Weights of a small multi-label image tagger.
Data: trained on aerial photos of the United States (SatlasPretrain), 203450 training examples, 3.2 epochs.
Rows from block 11, named by matrix and row number. Each number is 128 + 24 x the weight over its row's rms, rounded and kept within 0 to 255. All counts start at 0. Numbers have three digits each. After the name is the row's rms in percent of the matrix's.
# convs0: reduce pointwise conv (model.blocks.11.convs.0.weight, 192x384x1x1), inputs 0-191
convs0.53 106:165162120116105133139133127097165101146144150126156108122125083166139159108082147078100113064148115104133119117134148151164078067135117160114108140114158113118103094158108102179156134129144152050133130152083141106115092119096115130136118118127112106129112153133128127131142150089087115080118164091154137106144110155171141136130127060137170137144137124128163137146121125134126125150125133084120118166099125156130103156084133145177151137107139121112117150118133120158121159129097114112101124123138107159148131122091112135109135125141131153149133110091155076148137112119115101154
convs0.54 114:145138168116144143130123123123113096122154135120139129090206154132148132138149097100185144190148122107120112148126151145122139101137089123136149114096084125127109171121113118092151100203130134110133131164092099151112122106115132164137105124141121169136112130105123113148082167135136149137141099095119146133077113145161090144104120186083171118117155107157149082118067096150113101122164146126139129105082099144138102123102155119133088104126137084118140098142078115113141113167106153105172118129136157118121118158125161084097117153148113148147159148112162104137123124089094123143
convs0.55 099:143092147108146098130101120130137113143149132121122129135128144116112154155121147114093134068124160134123121112126098148098105116105086127153123155077177170115100127101151136150099106114122106116170140155160117122079079139100105131126128098137092147143107108084125145107078155116106130124122127148112101131121149139125199118150099090113106113145123143118126107119093153140098118120143171124168153165124116124115091138137168117107084098154130128121121112158152109117115102149119147071123127123144161094120100161118128123128145156103120093084115124091085088134135102172101122056
convs0.56 097:141112143129112137155142100128166108150165070153148201117139135101130144144126122085157102150150131111134136140108165123116094101137177110165138133096117162149145123139118124094116149163148098174114142151138158127145138091154177124120144112155141104125100135121174150150198143144100105115098117128123103135138158134131097108146149122148103093145099088144112168124161122106122155128131122149130129156148094133133142132158132134172121122142166088123165164144115143140136116140104139149146108148133112105101124156106168081118083140108133156138121156124139156097126106150100118118
convs0.57 100:131160100129089128137128122145101129107153158099151103184095076122114113083170139136106123113156128138128122099132168110058141124121112142183138120129120138151144153123127076089183112121162117155135135083130121092117107144127153152095109115135132150105174141106105081116141112157128130134095119120108098095140129127142143178187147132125152145090142136128166101152076144124141138127133111143118128083127119141115175158108135117142169144127127162137120134125138163128116094116153105133094100169140142137154184086124154129123123170106120107144110114103135151085097161123132097127
convs0.58 104:108140157156087077094158136127130108109149120141086137137110130134126114106138154091127156099104119144103131106148124123134155158155097110128128127176114126111135183096140148143129145146119136150102179107102137144116138145158128064154136152100138166121119116089162130144133132092147149162133110151128101166113139144125138167106115095141132073121127131110103114128141153121090119066127134086096119128158207125116110158116144141119155080107083127123110138140092113137128089121161105111103097077158150136089178191106124105117138175117139161132119170095122112173127193077152137099
convs0.59 096:104106166147077128116104106133108130130151186120118137099117080158136100124131147103149182136135138171104084131113111127122148149111140150100113107131108082103120155153166131167134108153140124112112129146131141158148113149169097166102127130139163123135176117165160123137144127167123152133133119118123106123123166104133113186138111100142108092134140113136135130089121137149118140130091119125153134112150124138116112131144115128140171099107117119089149128119086169109125128130119153076182122154107125140123135136132162156124105136116139150124130151090073140202118106134134141120
convs0.60 104:140141108144130143175150108109080120142084108114115136108184078133149149100102139156095128135148128129122159134109107106143145114149126123146187106147140143144091132116104127117165158131144135156114131096141133166138104143103084127144109095217106129170112132100116166132112114087142151091139142115120193115103113149178111132084141091122088170122148146158121137150133134091132070101129121081113109132112077160145159134111123128121115110136152125137153140093120161122125132110122102140109146165126103154120107139115137146124135135093083112169141100150096135098147109150164114139
convs0.61 098:138147131155143133073082152092137115120165128144143134104116137108086145141146082137095091092075112086094157153139127133114103099134123091132083110125179122132135115145134121151112099113164148133162132114141161133122128130110125132129114103095094120192142123104129118130078094106108112087142126136147124114131169089125186121102105111159084142087107130106106088116116154079099150147148109128113130129110106175113122105073141129111167087100122102077133144125105121106131122088116154133095108111118141120143145118143147110127124120106173123120090122114131139154139125169136105139
convs0.62 101:153147164095198136105116151094120096130115127107126112143115121106123122152126141116206125125135138077153109081126114135117162126124125113134141139115103098160216165181111124091131138127123121111154095153149123117117149095118165183114116139130111141122165154116114102153119130162130132125154108126133147102144100119144156120149111127127122143129093150159129122157134120130144132153155103146101141113128149101163122137112122176114145132092105090166126107135143093114114098114122132126113153120171161121108121164089128149121118130104079153076140136109161146215139095153129110134
convs0.63 103:124111116115099171144173148122158124125151124149147143147133154124121076153122104076107145173169125177130138115130111123126108120109076126068118158103148107139132117107109142142121154143128107128133125135113133159080125169124113118126131136120127129105122128101097134111178117094102091132180152112106174152115132097124109137131095109176196138162122182175149163116166127076097116137186083088096136152132143128105111099124121106125130141122161141111148143122141138105120165114113132135121140107059133059118104144111149123117113128102126150124108125127124122142144118106144202131
convs0.64 104:146218131144157179172100115120126123122119124116142151151218124078117091127125107121149123117108112170102173143122115166192130150146160130149194120157157176098129125124122137118108148115112175157104145120160104077141145105112139131139168162101144137186127100104135115139137152144134148129081159103142108115109097116158106152152131108102118120119103137137135133142115138155185200174161130127102144140152072115096143125136116121167120096155125136166125129156143130136154147127161130126097165135141148149112139130089194117140112072124125110171109135104110135105139131152149125112
convs0.65 101:119159141125131155087123187124164132149154106143125217166134106128113142093183129145184140121110140111164100156149115111168103098141179113085127144136107145101127185165107199157131093157132121088140166133135146133124099135110154142158135132121105098105140089151121132188126085111094123117124145132141089125113174137149105184128134107134158125118115134147126107147105110119136140121122112149121135124157135110156115156116142136135125146114099143154181136167154140126146135119104116123160164125131089101097173094165130118118141134079124085128128121112124103137135165166105137132
convs0.66 102:108132141116157125100138140143137131127147123132106129172131123103117043146122167117076132140121118125106155101148142169141110114156121141092138145128155164130148170136084140094081099157144090130108159137101105138150188151138108132165089172105128137143160098128145150115095111153140106111105118122114148112127146123122140120130124117135125128116131145163119127105140122157117117080121121140151103143100108097144138095147126125136162143142141122129104128135097125118125131189130131116169125116129144107120147070110156082133087138111159102169107181111141129161112119147162133152
convs0.67 103:104119147169127139139134141081127131150153169151169114192195133104122098119130102151154134143129137124088164116118139141132098132099138126117153124153103115122079096151131127117136135153161129220127170131121150160158125134125116128150153103125127142105121130100115111103118105118165088133093171147123132135143139127110118096143187137153163179125123155150117168126126120120145126146112136103130149140098086139127129096132125167136140137124141210147105114120123149139132109137115151148130130131172151117149199116123113094113154157062097130143126142114138097132113109149109083110
convs0.68 099:146119134092133129084125110136128144119100112106104081126134118128088162199107126182156119155117163125131141120098134075116120156145115108121090114193104183158109104119102120106136136142091105091133126079075110105140123094172139109100152131118126133097127148142126127143130145108119103113121135132122095138176090121175159117099118081120138169127147160118117147090115127113136125126085124129145097110140097094147154094120154129111136082116137100105139143135117145141114156094119112118135113150160109102131130129125055173144143135132140087092120169172137133145140159160097105124
convs0.69 095:118143099104164123087106158122109113098143063102153155142094124111066126101132135201103110095132088147167094143157155183119130096167150141112111111156122089139127097151084138141155154122147103158124132143164118069127131110136173132148156137129118154186122116115157135180136124148132136130132105159100186123119114161119126124137134112074138166095162118121134109102165158154087154096129126142133162170123119130138111103131118107158156116117143146099161160108165079095134122124133107140132116110127144158138087156077148158140134132141104121115124135100116113137115123141137163144
convs0.70 098:126145105136104149157152116133142132122087100183133110137153166127071175103133152125105099127113139101051133123162139129098102117132083115104145117111135126123113128142132127135115149134174115120125082130111132092143117123107124137145153128096185109130106131100103153110144122159118114120125127121135114100098126104092100125138096129135088115148135140136130123172123145098136122072120172123107106097109117168130104168117106153140147142123089113153131127125121149118111102067096136162131097178140117176159124114139131126133100197164116130128120123148136118142111119155124097113
convs0.71 103:138066122113098140099139126102083092106120125139107154128161125171120157126166119147203160130128148143153150141181133118127127090170131107135155160142139130119173098097141146106098108173123142111144124141152095165114125104118121129121115100124095139148116118118107111094105163096142177189125138135133133116135144152192144145114145092102174112140133150160145169106140110140140108112138140131095115142163125102136101161132119150146112123104111133151138119099096098165094143098149114159093112121144193142044161110160133142109107094134106120148114097153117117126153103110124132173
convs0.72 098:141135091148131139133134086156116127103111147103131102163111122090126121128162154133162120094068143152141120144135095142087181116115124139109144126105102140123171107121093121126091115084118106188113137126151146151138160104180122117138102192107137151147141123131161138131123127124147108133116133128130108126131130111151098123155107121105136130143114122102119122110130128146141157142132148133126146121144182104104131100145145125124162111106138127166096142117099189128111169130123117142101133170106116114146106053115079138151096157099104125099141079126120140130192132117147113149
convs0.73 099:110129119158144125125110115144149148155120118123074116133155152106099126118119114139149162147148116131119128145067099105157135138118159134141176102109139126074146127117152121101083092134098153082134164151090161132116139130122101123164147103141128128109115111147081108135141146128138107121114119172109135090152121122115107135142134111088098073141126126171121109110108162136132118083134130075139155125155131117137153072082135130085095161113099112121112157152091107145114101109129091118084143106181124140128107159128155106130095111113094085145096116134132115091103091149144137133
convs0.74 101:165125155134117131190131131128108159086104139125165124120142137123194096149116135143128114074068125154112097110128117155125118087102104097163141115115126147160105111097123143131105105108144068142110156154110144119122096133113171142158094144075110126145094098133210095102154117144104148125121158148167134126130130114155099118123122194129144139098125179097109092116111138124111149123128140106101075084116120086160128171130156150095153100146142108147158140082129093138124130118156098103164127117126111160143164129107135110115106134131131109132160166146117134107130097193163099121
convs0.75 103:120161105092131106121116115130114124119116143144155124089174095124163119132129121131102159104134111100085145169128089136120093137109091143125181162094146138127163119166093126106143186122122145185157145155143137082113117125148126112084181112137130161132131132162116140145112140161114102070136146122146161131146090132146117136107157121177151132110139111146134124141138080111143118111131107115126084176123093114115159139092089183155118096135119142159088131117141072163123116116085086099130144131124171152136134142151102098116151100135136143121119142092118173119119130110104127116
convs0.76 104:146142134064141139098172125088134127130118152107123132103154125191128126101098137144155129156119148124129101169172169130123144154114114101114131115144126125142114087151156110145135134128116167183144120081125081136169134134120141177116106121128132123125086138136122134130108068109090145086122120131123100121121129141112145124108139139111121146095113102110137157091101148121138102131165095080154122192130089111110170119155106123113111112114124150060109142127128151078089154131117112158134100140133160102117097136156139101125086150072149113142152132082164129117145094129139110135
convs0.77 092:134088139154123109159126148109191141118124110115147134166107089125165053094131076088130156138072103118097120144068117102122126143124140155148123096152196124108128077135131137104167135159090119110164140104130147091119123090092133098110105088111058131109155138173119118141143155151189107133110154125124108142145128129064146132126133121142152128132107121135106117116126117156117130129115152098072129135064128129172126164110127100117104151102106095149154167102124116108151134123105123141096126129177109099096111143079134088157165124127148127101121119089171117128139106125096123106
convs0.78 099:137102130147131152123101100123157129149144111161127066149109167119120088106110116087143192154122134153145148126115145061108136186183088166158121149148133141139166091153131141144144163143133127101140133143134139107111152138100120115085129129112118111139150148152124112179126087085114157112094140147122124141115071129127181102131130108151096124122131140140136144145144132146104112144092125112148113129138092125097126131122134122133117091142116144158089106131107150123123158127136097114119147138138157164143091130151131137105129088131130145128116155131125127155075157073133143134
convs0.79 098:104098130182136146120144155150128083168102107115159155105120127107149134082121133096117121135137191136171135164136145165151146116166143169090119157123100098141099123141173128154109140168121160148116077106164143126150162097134118118126150100134175103125152144119115135136090100118118090102080189113099134124113159173126164103130180122120153126123113103111150107126124100105100151162123155121109102124118101143126131115085147135141115070132110090138152120107096114126169112161122142130109103145095157122110137099142125129105112119112205128117091117115136125105140101114133103150
convs0.80 100:121149107114117160127113163098122094136189118127192163204140134110116091103118102144181124065131140130118152138131126142111125094134143095127163135152099155093071154163132132139130169124146140139120142138120161117127146103162157116109138150134091075125062148168136120115098126137102122093093131121114094099132113137110108149141100143122142143164126131137106103123155196142132099120104106146164166120164137107150115146161135130131144140136126109112126147127142100136188121127159112136133113143106171100130139107125152110157133110124080116129181137121123120107119106138151104129
convs0.81 098:087124120114136107110135132095087157118168124127180134071124109112127098123101124146115093142122107125129152183135161114096124115125148099110103121097134100123098111098102155084129166140146172175086110147189135125124113174152135151139096156166136151113101142111111139114121094147122118091165166120130145142127082115086173134143100134163127132140139156118102139150154151138162147108096148106143154154096126102111138126136123107156138118130113099119151155133098156138105127130189113126105161135115116102135134117125101135113101130113111063096107083104106079144146110103095084113
convs0.82 101:130118084125105113193148121112120118111088088126151115075096110126123137110159151159141142114123137102135127130132172121152126120140115127152189114097117104128121126126117139144138171150151126148169131165101154161158137156152133101154105131115094136129118144153103090162152118107105114124123179100130113113151112104141103120140151162138154165144122177117163145121132147135180116099088101196112142160129160125107146130134134151132125107118114151148145150138142124159143116113092131142147095094157101157118141119113130106134152116107091098112126135152124141098103123210076077103
convs0.83 093:133152116153110159098107124120133124101128125102111131106123132086127146129126168119136114103125168133113135080108135083120088134121113093140124093137067103175126108133171149155123118114142089110164124089124156136092159132102130146117152095131162145119140128150120108133111110168145139129131134163138129144110129134131126126125131113128165121127130175147141110171102115128127122120170129087150144163123114126124141144166096128120143154112114099134115152158149123168119125122153122105120105077169119159123131109106142116145151143135099129106143133166076113089120141144131136106
convs0.84 098:109135122100115116094070054087141114147150126145138098138204164144087145103145093162126101145137104148145137159118171121132150118160115142139166167139150105145104146133102124093142121130148121161109189130135104152167128139180106136142129124129144127116134121098131105095122087116143173099126103087149106119123124085139123102122124112112156130131158141126155123106126086135168127114141115086104129185158125130102111145167109105172102105159143140120122120160099137134126103148131141112142128123139127150145106167103151152109108124145151106126152142139131137131124088189122088117
convs0.85 100:102129151160145152104139134098138120154142126122112121109145188130119128116114143077127092102116145115130130126115108120152104087136143122095151139106129106130109134142130170096117097138204137110153113169131122120103145096120144205127163119134124166158083089121121116113133192151136122108092129153141134150131128130095183124128130135106143114124120140139094111118113136095122156135099083120145155136101163125161135127138156096146130151164102118128151147162123097084117131097113070135065124126135095107124147120147109136146135113109097162163137137146143125166144135184128149106
convs0.86 100:146153111145126136083125102175121131084094162120119133148162130123148070114136110136078135135123147138151127100126114119141136113135128110125146147123111157102121122121121121090142119146096094118124121134124111120162140085129155129128120144132061149154134100183103135114099121130130119125088136128117148149111133155109094123082149091077145123116148132152092150120153142124132074142113085114100078092126108125133125160118187103119129121121174089145062134120136131082128110167113156136156099124138114146119125086156159136147125108134139119105154117115106144151118077115104147090
convs0.87 096:121152156159149115126168108101157127151138126137106105130124075120152128167133110108109136155145131113099087142114117079144123096163154131163148131109155131117111138094165101111127106109128146121110095133137107128168094097083121083168120149165090103102088111119124119128128154143131127098114112119082094153127128135138137108122147093150114146086129138117118141123189124120144136135164130116129144135140130103101106138184119149122095132108127120137129130127165118115111145147118108138118082102208146149093142107149155136107153112112180107185106141129144140120088097122180116147
convs0.88 098:135104129139119119172110122089104120127140116113132131134165135111142153120118113132085117119129143115111136121082114102115090197093135105078123138120098108113155096117121098155163121127116169151119086149139122145143130114143100095154139104122151104116120104141114106158113138105124107115139091162109080154091139123132137124128102161093154127183102114154141138117134100113122123163124165141069092140098172096159138140070128130133134108157132105105178109094158103136135129096109140129120146130160126106127099142135146105100142109087162088083159173123127139112127138157139072107
convs0.89 103:102119132121104150099146137114132118141122110128107145143115111163150154126153142111132103133120118152158112160131126138143145187132094151205133105091097151104104123146169092094113155115113146129104113091088134144172096170108132131132154142131134152129110069124143135106116129149136168148121169085100167103115124152190094134130106097158128146141098208125165148126120175163152101063113125121154151078121109105111131105141151093127118141094124107104115100128169146129110138109158140128140130166161143147131086119172184102113140162133120072069125133134136129153123167098137168147
convs0.90 100:127132136160101089174101159139118139091115139161125177142136112155191150126152104103120115150110081100142135172126123157100139147119088106212133110117156103111154177099181110143147074141107109143118114117117146144135110123128161084118144152180145065153144131093155146120149161123148134125090101101125157142113140112128151111131102110085114080139137139141090148145121169143129107097121142161131149084115147111123091122110141092125120109126142140138111150122093123127150121135107158141117143126118149153131148159163098106110153119122110134140137102124140160092173119121143116100
convs0.91 100:162067133139100152133149136161087197170133078105118113110150104116127126114133114110118142109104100133108132080086127159129099144081139117134150128127088139134136145114140123064129141166133127132143130080141122163156130089118115125147104130121137183130098111120117107114141124129126129124149155093146119134100116125115172171090129147146167111136186157118142116134123108151123122139120140128164137137111096118125113179114106162158123108107111123142144117157089129111145107152112168134103119095107144184121133100127162114134118101138153125163084107134162100170149116157143117106
convs0.92 097:126105113135083161142156148168095110118088153146115133103156129166141113107159166108151144104148151126129140123135149103157114137133100123127153126157154089140093095153130154121138134151136115117143065112134139095089179124149143127127140114109136130140142178153102161071149116133181144128121101141111131140152107092119196146121160121130107154137112119144112126147199096120105156138188192167156140110129094086149125118097166125126134150174104142154190132094088140134117162126132119180116143135109099138105114157132164128171159095119166120137131145118099128143113139138114148137
convs0.93 104:162073152139119090099103139114111140125112116130125144128100085115132149139133128114121104112111147120088084182109120109092146178125102122106090144151152079075144118133113125138112123138085150165116141064150132134182092140122120068172138136119130128149116118132161117153150146155137128113102123104136137115157115125093142123113117164153174112154170150107107138129115125168134083158087146114170133133140127150131182143126169137133121113092095161104142127114127093195123092155150092103144104114074158147158111136128147132129111128132130079111120112093156114114102126162096135131
convs0.94 099:129128090146144131136153147119113136126158109160114129108069128117174188102127113150098120150088150133119097125134144174136172153122131138108176126089093137137159149128130167128152105147130135143129173109129128146142111171137146125169136136159122133116093128124150141186144130159136110142116127129145094150092107099078153150174095126121150118164164145113144115114136160126073128140087132147171147157094126152151115165126130175097144168106140150144151161142147101156148169055170146133099141113119170145123159127118119137111136145094163123179123113151141074130122159110185108133
convs0.95 099:124100110106092142159144127100159124178117123120127094104105165092114110115125062103128104103198115094128152132148133142105143175176102116087149142080121149127090130142153153143150108112141100166171114124162146126134138106088128127141132094133124110131132113121100119108141110112148101152124091112139121143090110140153172094131132124161120133127094094127145143125119150122100134140096126160156129130145146121120128118054142097127157089124099103096156135124141157136096130096068129084124127112110177094135117141161108110129168142083167131151118108090136108103145127109106184104
convs0.96 091:156111093108108130117069104152131121138127129142099088081167090089099127139157160142130147155082093120128108129120156113127121133150127127108126101090094093146129100135110138103138134139128104116131136107157145120124099076108127155112096156131125094147110105114076158134180077139122131153157104130095157141124129121139114115119117159137155149128135117118072127109118121127110139094136144132107120149144115137128119115153107159101126100155130110107129115089114103155103146109192121123091136169138126116114137103100088130143120132131112036125121160055155139137135113129116146107
convs0.97 092:113128125135128127137155115160128139107130145147144121129155150152125150118105143148097101094141115138120122076177122127095113091160140146147114098091127125163137129124152088126108093098106067114095105123092084132130142128086139114109154136115150108181158170126178123124087106171131129081089150122097116106134160122113113129111116120117102134076093098115194126108118129124149082111074126112144138132134111097124108083108099104127141131166116148075143142174114157102114097126114138127148108148085164120123108086124129126144133119112156142080115083118172085082137111114122139101
convs0.98 092:087189082129147150147141081127127142150108107129109103124174167179120086139134107154156134115115121174129121124096154143107145127120140153163088139113169125119117113119108120099158118112157172093152109148165123076182128157114139088104102114114121115141160093084104101132146132115191136079084102097091082127103101153138143124126123152125125111099128109122110111090103122115132120144131145133153124116132091122120150110129093092092138145109088139122122171165119163153127082101119139124086144149129158099115136116145133099121141111161121160152181131132146094102127084144123150108
convs0.99 091:134124131068115138089140132151150109126150114119126105118136098203107109113091182123102122102088163111120118150110160139124142128135130120093100143147119106182121102125133125133109105149091095084110135132123114154131124150124133098079137136155131131139117123114114106145114074203127110121123115128125106041106115122125049128112120120121114132115105119100086094101168110158150158103162074104109158137124089130124158123161113154119134106135127149122121142111132120104122087118178066108131121143110120167161117116133138133176099137144101118162097101154185112156144140139097086120
convs0.100 101:095134092133108100103179130124153109143152133140124117148149100130087081151147168134093150076111104120134135120123172088109091130136122193139082159135119143119128123124163101137109150126145119151172123096155109155175133110158084166119092120147144101134110109131141110127128144132112139127132141171155117154103120115163113086114054111097133163116140115141153114105105146139114147153151145145146118105199105132120110076151071165138176095141134146127146166099073130147095142111129121094126114104141131124137163149131177123162123143154098129127116205154147122103108138134146139134
convs0.101 095:129147110103115174099115124115151120153114126114176115103143118149080117132110129128111122121161153121098126145156146177143088149135090115125100130143154137117132141101114122142141143164124156130143160137133114137124124132150142141122156129136110114122142115152116082126112152121146170106125108142120125090139159137181126151096133104174126194165152144130110170126143110122096130120115168075151141118109163148110105141139130145094115128177145141127111174071119173127123138144142151178152126139140150143139111135126178144151178112158113103107118161130118130094166102134178090167
convs0.102 101:134105142139092168122135149113131109128177152161091134097127138136142174173136129174136124189135111094109118146123133158195126146126137110144140091124126124134164097146128116132087168119145133186130128093113164146151120124092136114116168129094139200104155094136073151098093125151153155142126113140116065115153154114077127170112134149165095136116142155123075158097154124125137142157116112122148109124128134116156124108097133151145110181068139108133122138116107113096116134117082120129173171170115157147095148091162115128142110140100098133164097147140103106159114123182100103126
convs0.103 094:165104147094057166102137057137160137121136149102154155112141134073145109119121121101155148082094148122161126124128109150088108143109126117128125148123116160093133101152117135127141133122113130139096131148155156115105078118131163127127135155116113132144172100154173179155127114094122108131084073122124157158085121151107142075104102143134127116094127134097105095106137145148100107117138131138172123131100139147130152128128134111129112091145129125140117211097129155122110116121120143080059161159145096157155133164104157148117163146154123162123101134123131123141109154110140131063
convs0.104 109:110136129126153131126116085127117165104135141117133121105153135145211120116131091128121135099125112104113122161108093141096122155076090111122106121115102151122142144126162158119140116149169083158160160128109123105145144108102149142142127087115151150167142131190111119160142198139155170152138137117123131197115178111168138147118148137175125134144110155132120107082105101112148131105128104144149129133145144139180133185103100205107150135162156130122118157105183105165130102139115143109116142131161133146144145102139115126116154102166153094149165159143114150148083183107153133121
convs0.105 102:131154128144128153131136140126071139139091139159169090165109111116121119103124100150127158112124162142125160128148104123159184115158125126166137155104134126137139125140133159144170158107100127103116118145131115120134113110111075130153123147111112129148180104099136151134096138137090127155109150127109155166120145133140074135106085185142107093106108127127126157096132101111143106168147131124114106151112080108185113090126122090103149153114200122139136086133113179122122151133100105171128150104152150121144163117160086148118119126073140139127149153178097135182171123123126149098
convs0.106 096:120149104125118177090128175161126180122146132143125157147156101162128115106163107175135119103087122130092174136110131121115131098101134157138158161119138058124139100140130149177127129127098122147136135147145116160160149137076105169196116144103110140147170118133157114117126169117094124146069154159103124171095127118143120126174149130095139120129098150160175114126127137115158103121143156162097142132063102156120142110167158145131134075146130145192166137122126126133117122180118170109162139113090130209131135116153104111095136116154127143144098157114135130162148103138167138104
convs0.107 093:151115105180130103095119131124125139149116137122131104150092124138077164140158149135159136107163093108119094123098159130129160099126113135161128075140134110090116153114141133125129080138114122116151088143142142142140158121082133135149133146122133121146154082156166161131151111143165116137089141112127117139177104150161130123134113101121125137139125175089159135120121129126110135162117137085104156094149119130117128125134126141148151109195103109132093153143151139119082074145126092113113173114115073136136089144153113136153140121190130146105131133118149122147116117158146138171
convs0.108 105:137118118104146150064111132097145169085123114129098097130161114130105143113133078144080118143090129130136109140122123157113088081109116142104142117138149089117148128151101122144120131152134113121137091133138114138169109133117137105176143117127086082085109117112108126098121093116101144124129102122129093143140116124141147138134104108143133096164122119074117144111099131102143123113107120116101139134094079132088151233150137092144154152128116135117096138107093112159125101186075093134110124147099160105111150121092133103120077117128109078183154133102152168135121112147146123145
convs0.109 093:152110134120118104127119155109141139121124100155141111072127118156143113099146106101126106144131137146130118115152147159131151109086096130083128132163154098145138127113117114117128120143165142078137115160079056149113158146127143150114179119148153148155140173130145124146128101164099122126143144140093098134157105146125125136130188106097098090202128164112099187127157154153154129084150108099137135139120164167079163113143142160134162123128136144139098150157150138127120106152142120130154093099112083135160130133144113144167105098151156154141155108161158113105120122125128160154
convs0.110 103:143144140162167128121110146134153111101155143127131108144145148165122144107131141125121139125138110128121184095125137176164113121167113136120149180091148162098146127102079121123119084137136110088166135192091127104110114095158145123195086157105151070124117150137098118093129100112150143122135084155148091132155127139162101120119141111126138152109152121125131099143141184142150104120131144144140114145119138118172143194146162096142087134119186136144116141150156128116111130137151119149122156186108140128151112118170149144132124176143107133124114125157155086116154133171122133095
convs0.111 108:129094113127144138114102127112107166118079124129161077102134076121153147155158161083122097100113135135138149118128132132139088118112112137133097097109127172160150107103164120146122137122089126121118132139120180139153124137133119131162129124141158145133116124114151113141133107117130123133075134088100129162115118136130102127141133164110127139136114138112096149112129128122121158171108146131165111086125076134133107134143129198093109141109152136069137103123114110140111118137057084143116109145166083163134106108169121141109085116092150106103138061151137112115127131101135128121
convs0.112 094:126122138101118107139157159140156105120108129116096100151128165123114118150151141149167122113129139156138109125115143121142174084127113119148120119103113105088110145118114123120148134078112107141108100116109097080156123091134146154129166109142121098153127098175148112134142113108110119098119110168130127156145112150103225126121142130133114138159136124160121109123147148099152118142152144110170137154091112152131131140113144162111134102152105133126159147123127131119122157154199128089119164100122134116114130139151112138112074130169097161145128156127120130141054102153104134175
convs0.113 093:116162159126119165156133091115135144126106123122101122114152119187132129123124157179075107130125142126110092114152130152108134110111112118091146119072200121113124145120119122110109132147127110111074130120174132109136111090084096088118149044086151120125145166149100144120149066098091163167175148189112140122140133108102158111121104135146148157080096139130141122124139132103126130133168111091145130134178135110100115137118134133120122124131104140128102135109107107120117136130162132137154130131110110102127113124109103131083130085134099146113171123124042101134152136078131107140
convs0.114 103:072164187108125168115101125138155126186121116159149133087135117130105108105121110083126114132127113051136145195162120125106115148129145127113104128126129144146118133138124131113119143121100164075112130148112129132104128107127127148136098146116110163072099171134135148117140162132109169130157139124157132136147126122112116113115107138116094134153122144092119137129127174151134114117129143087139198125115133125096166145129120110111131154107131075137113137165095126099136111114198087167166133126158127143115144151131086130155076117126090075092126137138111113135122142137100138112
convs0.115 106:098122097125168098114135126127118143130142165159148128124141106126126148129086117107107108132127144099151096112111114167092090135151147108079129090101143161136111087130109140121175130101116136129103197154103146090145156116153125145102125119151136125114126173121133117117129094161155131103137131119155084074157159114112150067133151093078142138118116134117142120161107140104110157082099158127083129133136128148138185117113109132136093128129152117127145198120195148110125127132110147128144123099113119159136146121130097132113087097111155114131143110124130143124166138081189127143
convs0.116 094:138121104167136175129162154146138116117104120144142127144110136101123125151156145138097085143070187132105165142132078120150128128093178094134159164129137123131154115113137152146172084125122113103144111133152169098135156099133146158124167139115117140108132131140101114118129127129175129122079074103097127101115128139137101140185139137124148120112147107138161117110132143157165138110167094126089124136128107175175129132115126087132089115168121101143162143151151133133131134093141130142112109127117116121152132086138160146143108094119093137116156127100112162122115105106124138113
convs0.117 096:136150082114122143105104192118126137142127135116170126148094079138112101146177151143089148113116112137131131127119123164107127120103146146112105065123128095130133121147130152104105106148124159122096096122101079117127142123099144163147117130096154127180079128165144129137130127123144122127110119109132137130127152120119157193184110149084111179145145125114128125128114122114121146134129162155144122155099189100112119136137145109133128136142123140138162168136111114137150104123113124133115117125102142168167141139114111125109137147142134162155129187176137144123111124091078113158
convs0.118 106:129113114155129127100105137106159100131147094145110145151120136099143137126172205140168146088148144149153122144172126074160125142168112107135134121135102085138107118157111111116134142102119112149157122168114114127103125082112147098141128123106131106130133119136103144123106116120110147121141092097094121072112157107111109098118134113147122115109128108143124162149141153130147109116180156118126149134128146122146112103103141119124135113152108118101111126134124090182143155100089089149132149143162118135135122108073171124120089118121141113121138157118103100144145129132102126087
convs0.119 094:108117108085158124136161119108121119136132110148103132148120134164152073125153158138104124125133135151137143111156185114101129116091095162083127098131142146063141168159132163164133117134116154150131153123128134144117114120137120131133126139113114105115137127156106121131107117150092122164157160102129118152087131108094117129164155119149142119150105100189148145089128153124067107165103120185122101120089116108102116121112160093144127121101097070165152174172163092147136147110149149148170088164110094135125122124122126109113098100155133110105163156134136124144129092126177130120
convs0.120 094:133110136112136137133139105092101110136134131113137108128128177175127139136128191128166120148126148096097065126155102138112143109128131103107121136081172153154122122143172099120106113112100125135092117158093125110119122085156120102093121154133130142121125195147162129163098106128120134102169118128129134143135108103117099112104136117161129115168150128109140140122109135128147102111123117129120147101130142129129113111126091152117127085097156106115103128099077102096130098103175134142161149153144121141097121123143131104157132119121155138135137098109068130126089133094143139136
convs0.121 105:154145148135171118109122160153135172128185112121082117104171097116129132128100108145131137119139151053130097159110134136135172136181139142117140124143119126120132106109178136126115135113173117114145165161124156111151112119146185119165170171140121143093139096155166147115129125102156095105092170131124121145127168127180137148137112085117115143135115100087166126141144139147103116091094129101115138166198144129158119131116100122172166131141119094154124148131136136166176150126113122102147157113118116123155151115140117133142129124145156133123136152117146119132162166106137135125
convs0.122 102:150159121149139127118122098118149075115125129147152116145169086109152135143069143147097170118086093116136104122094132118149096145130137111127147162125128167152091137126131070148111132174157158114112119124148154110090098132117138082114136086133127132087122097105129100106128160099113101124125134112162166077135116115070105116138161149126153102150136092178132125094119127149135128121055119168102100113125105097117103163132123106138126108132123121117142129163151112136107155154145129132133134162161073123118143119133147132114091136102177065125132122103065101151134092111138154134
convs0.123 106:101135102089129104110127103087130153102157156119134159112120131126104107140112124109130122118114147130102108114122109114141116093127141140157128147123069104103118167143124125109114144116116128103097093110122109133164128115107138110109088108104118150142107110110126115132126148140132168130106147121090174079111117129090126123093149129120109127159090122119113146104088093093083105157123115139149101103163152159178099100122123184114141088155164095097127179123146150110089161102138097090102155172127149143164108109150153085101101139131134117119114100136099102120121105109140172129
convs0.124 096:158116087165083105108134128137146139158096136131149104136136125105103072126166097118111121141149152127172072140187165088111093094136142139180126127107118153144148105094107153145120102123112140127124122098125120106120138157114176168146114114117158133115153130102178143136114143182119126114093145144104139133140206158130135127104099110109144142132145118164137089136120128144146121134125116073142169143106140160156105109129115132139122127129170143135109107124123149110126122132097108123142162149101170178146095131138145123137095137174086149169143171127142115126108116085127170095